config.yaml
crop_scale_min: 0.4
method: "byol"
isotropic: true
layer_scale_init: 0.01
inner_norm: false
shared_expert: false
conv_stem: true
projector_out: 256
target_momentum: 0.99
lr: 0.0018
nesterov: true
orthogonalizer: "newton_schulz_5"
Rows from block 4 of a small self-supervised image encoder, named by matrix and row number. Rows with one number belong to one neuron. Each number is 200 + 40 x the weight over its row's rms, rounded and kept within 0 to 999. All counts start at 0.
After each neuron's rows are labels from the 100 images, of 14848, where the neuron reaches its highest value: "responds to" is what is common among them; "patch colour" is the nearest of a few named colours to the mean colour under the peak. Only what is clearly more common there than usual is listed. The data: capsule endoscopy frames (Kvasir-Capsule). In brackets: how many of the 100.
# fc1: MLP up (model.blocks.4.mlp.fc1.weight, 960x320), inputs 0-79
# fc2: MLP down (model.blocks.4.mlp.fc2.weight, 320x960, transposed), outputs 0-79

fc1.593,147,224,253,247,200,238,146,226,213,166,226,200,211,210,215,219,210,189,198,241,270,198,251,261,204,135,174,228,265,174,251,218,247,202,160,165,158,132,184,209,200,206,265,182,209,186,213,235,209,195,76,232,179,194,261,154,210,231,230,213,172,251,179,265,196,230,213,295,206,201,179,161,226,246,170,204,193,204,162,180
fc2.593,163,185,188,185,199,188,235,122,167,218,205,177,163,157,85,197,254,104,248,190,257,200,162,165,179,252,177,202,150,92,203,210,251,227,193,305,176,130,148,175,181,246,267,264,151,200,231,169,197,199,285,214,150,216,218,212,190,155,138,233,199,234,187,160,99,174,226,191,186,202,222,120,184,124,220,233,249,198,251,251
responds to: finding: pylorus (40)
patch colour: orange (33)

fc1.117,172,230,257,230,253,221,123,121,156,157,262,257,120,258,152,209,199,172,151,84,200,247,139,179,224,197,99,202,297,81,275,227,181,265,286,158,216,194,226,253,138,162,181,192,201,256,168,138,263,182,219,207,284,198,152,247,206,187,205,113,245,180,117,221,112,200,269,218,209,207,210,238,198,253,212,162,172,212,169,238
fc2.117,203,175,201,199,172,201,197,210,259,273,202,216,119,211,226,206,232,190,137,264,155,166,226,230,206,221,283,204,237,230,172,157,195,177,272,261,158,252,235,133,187,179,273,201,185,192,190,272,204,211,165,173,256,253,202,220,237,212,180,252,186,218,210,200,151,189,190,206,204,72,161,145,198,118,179,183,180,204,174,186
responds to: finding: ulcer (26)
patch colour: orange (44); grey (37)

fc1.242,168,178,201,180,173,214,253,154,223,161,235,158,287,175,180,127,216,171,246,161,206,229,140,136,160,245,172,161,154,140,89,216,191,275,227,194,165,217,275,266,205,221,203,139,148,206,145,230,186,201,200,236,219,208,296,184,183,186,148,174,248,204,175,212,196,226,201,184,164,233,253,113,265,175,182,221,185,214,179,157
fc2.242,266,217,139,190,230,216,216,172,201,215,229,208,196,342,236,187,218,129,266,257,179,213,231,169,297,194,202,226,229,246,177,199,202,144,181,136,142,240,169,172,220,158,183,152,253,200,162,216,205,284,217,188,175,205,163,125,239,195,223,210,203,229,187,266,224,144,122,171,230,153,202,190,261,143,214,215,270,189,212,188
responds to: finding: ulcer (34)
patch colour: grey (25)

fc1.405,148,185,206,273,216,250,201,174,238,255,212,178,242,171,165,124,177,250,207,124,270,231,230,190,150,241,154,264,234,178,131,187,176,144,228,186,158,130,269,190,235,211,198,235,213,141,195,231,116,124,170,270,198,219,237,243,117,153,171,193,234,258,178,132,133,272,104,246,208,169,239,173,221,146,200,196,193,177,217,160
fc2.405,214,160,263,147,250,175,201,275,197,199,164,161,201,236,248,260,139,215,184,240,221,145,221,208,242,287,133,161,229,186,251,198,190,165,233,148,146,121,271,218,197,198,181,185,156,197,186,222,182,173,217,134,190,208,152,206,259,227,238,213,229,222,204,181,219,124,251,210,172,211,165,180,222,180,204,143,204,222,191,230
responds to: finding: ileocecal valve (33)
patch colour: orange (39)

fc1.197,217,218,251,220,153,116,178,274,148,100,165,203,203,148,117,286,108,159,208,238,192,232,229,235,228,198,111,224,207,120,205,169,195,224,223,190,227,175,204,212,247,229,164,250,194,178,141,178,188,158,196,191,154,155,281,181,142,220,154,233,185,156,166,151,189,197,267,253,165,185,251,162,273,161,225,146,196,200,184,191
fc2.197,278,221,274,195,165,225,243,200,144,201,251,254,142,184,224,101,198,163,207,223,184,240,233,184,224,230,159,253,201,121,213,198,264,187,154,224,126,142,166,175,186,151,195,230,221,279,232,207,212,212,218,251,187,186,255,249,165,205,151,172,170,189,199,175,213,241,117,237,172,287,191,213,224,190,155,220,208,221,181,143
responds to: finding: ileocecal valve (34)
patch colour: orange (39)

fc1.232,211,153,183,168,176,189,174,224,189,213,258,276,227,218,227,230,248,190,233,238,216,254,226,238,143,201,189,224,149,184,206,200,240,199,243,177,120,115,197,151,150,217,264,220,202,215,158,155,152,135,183,181,247,215,259,145,137,124,146,212,135,199,132,216,167,224,165,169,220,173,172,244,256,232,189,268,160,242,157,242
fc2.232,216,131,213,135,163,248,221,187,189,205,185,165,223,190,175,169,213,190,203,161,255,173,207,234,187,106,238,145,188,230,178,200,166,249,204,248,268,160,252,235,238,166,197,235,169,139,169,175,212,176,133,197,121,205,181,192,199,232,256,120,206,168,179,221,139,164,162,176,212,189,273,210,241,224,207,198,206,242,181,127
responds to: finding: foreign body (34)
patch colour: orange (49)

fc1.102,210,255,281,224,111,140,201,181,214,203,240,146,166,210,227,177,183,215,245,193,223,231,192,212,96,221,233,242,228,246,218,206,177,133,138,164,212,188,104,203,239,240,167,178,249,232,180,251,244,234,157,167,218,256,226,205,170,190,186,251,184,168,226,223,206,223,235,155,202,298,144,270,175,180,196,183,176,161,178,176
fc2.102,251,240,176,238,186,232,255,227,238,181,246,263,259,190,243,206,237,231,159,243,209,183,193,157,204,203,212,210,191,266,173,240,200,268,241,219,209,231,210,221,175,164,208,247,177,253,265,225,215,262,169,167,225,159,196,218,203,217,236,220,190,201,154,269,200,117,141,150,231,211,251,239,255,188,168,202,170,201,185,243
responds to: finding: angiectasia (26)
patch colour: orange (37)

fc1.727,202,248,223,187,158,242,182,133,134,170,206,198,207,177,201,224,172,121,187,126,205,264,205,214,254,192,179,182,238,189,190,147,207,165,261,245,201,173,252,160,212,123,202,188,150,239,215,185,216,211,172,183,216,182,170,203,201,170,166,214,222,287,157,146,188,169,216,222,269,252,162,155,268,262,159,194,170,208,197,258
fc2.727,246,139,124,251,145,100,219,244,219,144,215,176,182,187,219,233,152,217,223,180,181,276,238,226,164,186,230,225,231,202,159,215,184,200,205,160,155,177,188,219,192,169,187,157,137,137,177,179,237,245,151,200,262,186,194,144,171,186,219,232,181,164,148,170,207,185,259,260,290,208,118,184,216,119,169,204,257,229,253,211
responds to: finding: reduced mucosal view (25)
patch colour: grey (34)

fc1.674,136,162,185,282,212,150,205,134,229,240,186,178,145,181,201,186,206,239,200,171,252,182,219,123,230,209,157,248,125,159,160,142,264,177,222,242,223,219,179,233,181,205,235,154,230,220,232,235,163,140,147,188,177,130,168,169,182,203,186,201,232,214,148,191,231,175,212,223,255,302,229,216,235,216,164,144,172,240,200,166
fc2.674,193,98,217,173,246,162,208,179,189,146,178,220,135,176,231,189,212,223,146,206,167,214,238,221,203,204,246,210,279,169,200,244,235,192,223,211,247,225,249,226,214,190,178,113,198,147,201,165,299,190,93,177,234,204,232,251,187,127,123,242,170,187,190,215,214,223,222,170,231,231,184,169,206,185,195,193,209,180,156,152
responds to: finding: reduced mucosal view (29)
patch colour: grey (37)

fc1.537,204,135,190,179,219,225,221,226,237,219,182,226,229,270,200,181,206,129,154,225,163,277,156,133,171,216,279,227,181,184,221,158,141,211,233,140,255,178,112,137,222,202,198,226,165,217,139,253,157,231,287,159,189,196,212,206,232,225,182,182,178,335,243,248,143,211,153,186,153,196,176,159,179,231,204,244,168,135,249,202
fc2.537,187,167,219,158,217,235,162,177,144,231,192,207,228,205,149,308,109,162,269,173,263,182,212,197,249,237,147,168,250,124,212,268,274,247,215,195,270,121,252,273,154,175,246,194,118,221,204,176,195,233,227,220,229,151,212,202,145,205,203,149,240,164,130,192,236,252,153,136,213,253,155,169,295,106,245,232,218,109,225,152
responds to: finding: lymphangiectasia (29); finding: ileocecal valve (25)
patch colour: grey (30)

fc1.167,202,209,262,202,189,209,219,158,236,230,166,228,132,212,234,136,173,194,319,208,171,155,236,239,206,158,249,165,136,225,170,89,210,100,159,191,200,211,143,161,242,168,194,185,234,248,166,145,222,226,121,175,196,234,173,148,159,179,286,260,224,184,191,209,188,171,132,189,173,188,202,186,215,143,178,182,274,176,186,171
fc2.167,207,223,222,215,281,175,217,180,245,195,191,244,223,209,236,159,178,205,154,219,217,230,164,168,204,98,200,234,164,208,210,159,112,276,167,194,147,158,201,130,308,122,219,153,164,213,328,199,281,233,310,164,173,302,134,186,179,109,205,187,221,196,163,210,171,238,238,272,232,225,219,243,137,180,217,153,183,210,176,208
responds to: finding: angiectasia (30)
patch colour: grey (49)

fc1.656,226,261,189,136,227,155,213,212,240,210,164,179,125,219,225,168,189,208,152,238,206,248,238,237,228,165,205,289,120,204,207,177,161,133,189,240,266,175,222,148,206,180,182,176,234,171,122,152,131,237,196,226,227,285,219,207,205,211,154,199,167,302,196,97,228,198,254,157,205,140,155,148,187,135,234,191,229,180,221,146
fc2.656,148,214,125,208,204,168,242,235,230,105,281,230,185,230,207,218,220,208,231,220,262,204,123,182,225,263,237,227,155,178,154,172,178,228,177,144,162,226,222,220,150,155,307,309,234,204,216,200,251,218,213,203,160,159,206,219,187,171,307,224,154,170,163,225,256,245,159,157,177,241,235,188,171,223,199,229,129,275,186,180
responds to: finding: reduced mucosal view (33)
patch colour: grey (32)

fc1.569,212,197,204,210,149,161,153,169,182,192,191,135,258,114,170,181,218,162,226,226,178,193,206,178,196,193,186,190,227,186,131,205,215,140,149,156,245,269,211,219,129,194,225,186,187,220,197,254,192,208,181,193,178,183,254,206,283,170,258,197,184,241,205,180,204,249,176,228,172,177,251,192,156,237,216,176,247,143,175,221
fc2.569,226,174,152,212,230,226,195,178,210,269,236,155,216,220,163,174,236,181,207,242,187,139,198,173,179,189,240,168,137,178,183,156,189,217,250,188,157,233,174,167,228,252,234,160,247,185,163,170,122,192,193,191,219,156,219,256,153,175,224,150,141,191,250,210,283,178,195,240,150,257,219,170,172,256,168,104,142,143,175,200
responds to: finding: reduced mucosal view (42)
patch colour: grey (29)

fc1.511,187,184,228,218,224,157,161,211,204,210,239,222,126,192,237,256,159,166,167,227,256,254,242,172,175,223,117,164,201,257,234,214,203,271,229,154,149,214,210,181,217,244,265,221,167,172,188,146,198,179,204,224,191,140,304,171,187,235,209,285,169,185,109,178,209,156,181,237,175,232,151,141,142,258,171,250,203,204,189,213
fc2.511,213,227,213,203,273,222,178,211,240,153,260,188,274,189,245,207,242,188,248,240,238,164,152,198,189,190,160,238,180,180,169,185,180,103,274,265,165,210,145,184,182,260,160,216,209,125,228,240,154,200,191,181,256,228,239,173,262,257,222,195,153,148,187,193,225,154,209,221,202,171,201,216,229,237,182,184,211,158,258,198
responds to: finding: reduced mucosal view (42)
patch colour: orange (41)

fc1.522,216,250,164,326,199,177,228,192,212,217,166,191,202,162,176,147,234,207,130,184,254,252,207,198,205,186,207,217,207,226,182,195,292,160,243,200,175,123,278,208,165,145,227,212,183,135,206,118,178,210,233,202,227,225,199,144,160,193,188,213,266,200,179,221,215,243,212,160,159,223,228,230,265,174,190,147,212,163,152,191
fc2.522,215,202,221,147,172,194,210,288,176,238,232,71,188,203,207,219,185,242,201,242,202,208,228,233,227,210,215,216,195,222,187,191,205,184,173,246,198,140,227,190,164,199,165,302,221,176,207,225,191,220,200,177,215,197,234,201,245,221,169,153,211,214,229,156,193,164,178,254,147,179,208,215,225,217,238,189,275,179,176,215
responds to: finding: reduced mucosal view (28)
patch colour: black (28)