Rows from expert 0 of block 7, named by matrix and row number. Rows with one number belong to one neuron. Each number is 500 + 50 x the weight over the matrix's rms, rounded and kept within 0 to 999. All counts start at 0. Numbers have three digits each.
# up: expert up (model.blocks.7.mlp.up, 4x160x320), inputs 162-215
# down: expert down (model.blocks.7.mlp.down, 4x320x160, transposed), outputs 162-215
up.126:451419507518502534477537502547387552529571599590594448579571305430492356579502604567493457455481660537512517479453409516389486437491447457541497399536637541582540
up.127:510432492459450523500468539494462451449512561542587498534400525510540573529529484521515459498517496530414440455486565457447496438520487566507402582467475496524498
up.128:475584571473418497473540514575392519472393575538536465422502514488502403549543525465495495464527465441412520543515470477478533437510501617437605458470541486563406
up.129:503524557445546481485483515476561518551458489452531490519411544467493551449450515591541459438475531568485487457500521537478447544529485441515537431611496450574506
up.130:499456518548528599431441406380618457476417451533545525479545406522545539540432566444498577451539590558474491504485481487527403554551487492483515516512500526479491
up.131:484528517534455555434514480554493502460598459533396433609450449496465410586417439449497447524513450529481506523442431495595532459426462476498506512528557549551452
up.132:552522518510517452416480603460554547514434422388480491459528420514525564453522485608471550421413420586508516468539477439399464532551531514499492546476485443507560
up.133:383357579468503538483414501464512506535448477469466468524572505476433452579494516507501522481551550521425463451475535506489465462549485525506496502480541552488497
up.134:483570456523477444549509550443494569451506576468574417577447422413513568392433521484481537481501521506453475472491543526436481497515442507500416530515489460593496
up.135:552520481492449468361553469452551501513574479558508534443390585360434498534511494584418644550570393537458531476446503491492476531517439470472495620563475397518558
up.136:456508421523534484506523527512473456419406551474596515569534415498548460535536424543544464444550525575518501490427505588469480511525518517542429488490525458505533
up.137:530562468565481535529423614613507454496498510445479528571465486489493539490623560550517623445499511548522504459539479511475419429534484471392422519378607457570497
up.138:513658432524494471498515524449475520521497513522525518573519431402483452527509632508446619523539540558470507471541465501522500456585502502473493511530548491449495
up.139:528526575507482498437494523575465485523455421534411521478470503486475613438486503452499558545483395433507522460509569496517556527525445515426496585500491447490488
up.140:654519482488608512465498508555481444446431529574557523540503512470460323526516526449420450457539441511490577470498459493540503559478431491484450470442436490541481
up.141:526473513458516468460491520457440410430487513424510503494450471657479535463474499508467496407600457475473515471548510476499609504514505505481540482536554497434499
up.142:503575608490453569464592474448524528590493490426446553600515500491553486501406565564460526387465554570484543603452443477441487550443505546517505548420483486482504
up.143:530463553452532506545574504482462452517467539568427489545534540644456543535486466490542462554447504506451476495502488547486496489526421478479474522547546442525470
up.144:434466435469526525532515532512534521499525539497491487548484525490466487547463466455513496493561478587521472410507471494534500435493507465546527516595466526483508
up.145:486377380508474454486515541541486522501572487466491499565576509513502530434479483494522526449489517517456452427507510453522611509578437479497463487512532501447507
up.146:547545618535470474552508414516474451463524421488566487508495568429467501452497578531529497493505513555470508543572509519489444454461522496495459478589621522483508
up.147:491539538511588551569498490540512545547466487513508581488499451596503448439443529532548522490539583505539496560649533436450479557532441487485510558471483512432515
up.148:454454544434495501464510562523539521490558477460495497530456589556482482554521604460480501531550496489488534502499475450516570512479494457508506462390507429504502
up.149:430557499489469549460622469585435500489590560432517497473594512526462509414528561542525517494571528548464493556518485458467460451495503434464417582594539501504514
up.150:540604523515393526518490497535525505488488520527546458533395495458527509591466510481530442510472480449566531552469490553482526507489427510489480445420495417445522
down.126:538386472529425472456481464449450529420488487540497454565556359465468577489530552518623516367519421539360539543363539412361496464528482516443481375581516516463317
down.127:536521495533479463493457469520524509540457544581503504552505538521605513441448525433575501477413505587478530561512479503567485466496391527498532511600432510479531
down.128:519506489570528495524573511504487539468561527482478513513512456509464506551434493523479592521538482479508560435523438430548462480497505519476579565509457493501490
down.129:508457408475477542450465502529527509531509520381560415534540475541509458416523519488485496564465507516499487494506516544591540467488453573478425430509474483522536
down.130:541455450461514463484430460561505378536453452479506528414481566600451485458452503492555637466514486472469525558380495537491491506479466475518480476512489514551482
down.131:571570488485509442502578536445475535481469552512592529443528499499485520571440415392584477614563548539525507470467574517559653489518513408547510558457520491461436
down.132:509487548415567526539555441558580498497546587544470465502518547423450530467537472541396500551589554319566487516448516508488382485468442452419519575441490491393477
down.133:455437516429409486471491470456529495471553537468460473491453587468489550488502402544582613477532421522440585521504489375491510459470496504533416484473444513517421
down.134:482518470502436532567422517476503455563491530535561514514490551511513442461510586514549523568523498489443523545540469511444517512459483603490530485513574459414477
down.135:552455544504505368561406526453486357489498587500488394539502434415541557454605480508499418473487622483362637416496537511506505442448520538479430539457488526450440
down.136:541519496483433561502565453422502515518460495446547512497585522485459429422539507572487459479557475406445521484427522472426492533463564494531501455589486528569460
down.137:545436468481479465580539453532484431600465455523563438489498469480529433446544493403559573413639505497497471545550515617459389578454472541421514518500507525498605
down.138:488540416465476435507523492527488398490520544479479489562536533463503505496588613562527443485403430483440439466492463501559577468565490459526465541480554476428493
down.139:461455500467513468532513493487522525480440560484559448448475512581468471487535503491491460460503602520457520560618413469541574467478447506472558452436495479484586
down.140:492526467569508489530358436483494430544437570550521410495570410511554529535535553426546564524515494506438537537447601413439495527542438458571562524557390523460461
down.141:508559540490456563467523471531495562471496486550503530542560507432551511462577480475523565518551571488503477444506459498459480535507482540538495452468478487468474
down.142:445553461536441562522487533516562490482440506495601501445506533540518413475519490518551526459552437524574519526504517561502505369481480378513493525552508537483490
down.143:513463496473535529471515454457477522555463489483568470576546526467526599525528450449515499500503447521492483489532483540477505540512538505533486463518492456478525
down.144:568587510504539541436498460372524543438474532561572493493440567525453503512458499426517530480423434573558527489525420439552506535533508439496512414446496496569502
down.145:454564519563535507474488549513529494449526484463519466512465558501487515481550523466583524520491541493466506476455507479532520533601488479489453529479451492516477
down.146:433496542490479406511566550508498518483452558513470505556535509530461462490474511516499405506514557543468509430459479484531466448492468472498577530552452605521568
down.147:503548544461471566512442581498516482461449484466525450500530560510478496505536506421493445520542499414561508490459546412559473529474528481505477460497499530458488
down.148:504490514463513424490521498470464471502509517527566438504475530503433434521518483498508573437538481457488486493498464483567476587479523493466551471503517483541523
down.149:522511500477453555504521542415454359513505472489401576508391488564454563483538609450565495422431489661517546489515500578537511454449451498542399517511498470495511
down.150:412418484479528507536397451510450546538532501529504480507475532580463536491512569471484567467497484499446526474482446445495443512487435470449474496452546480515526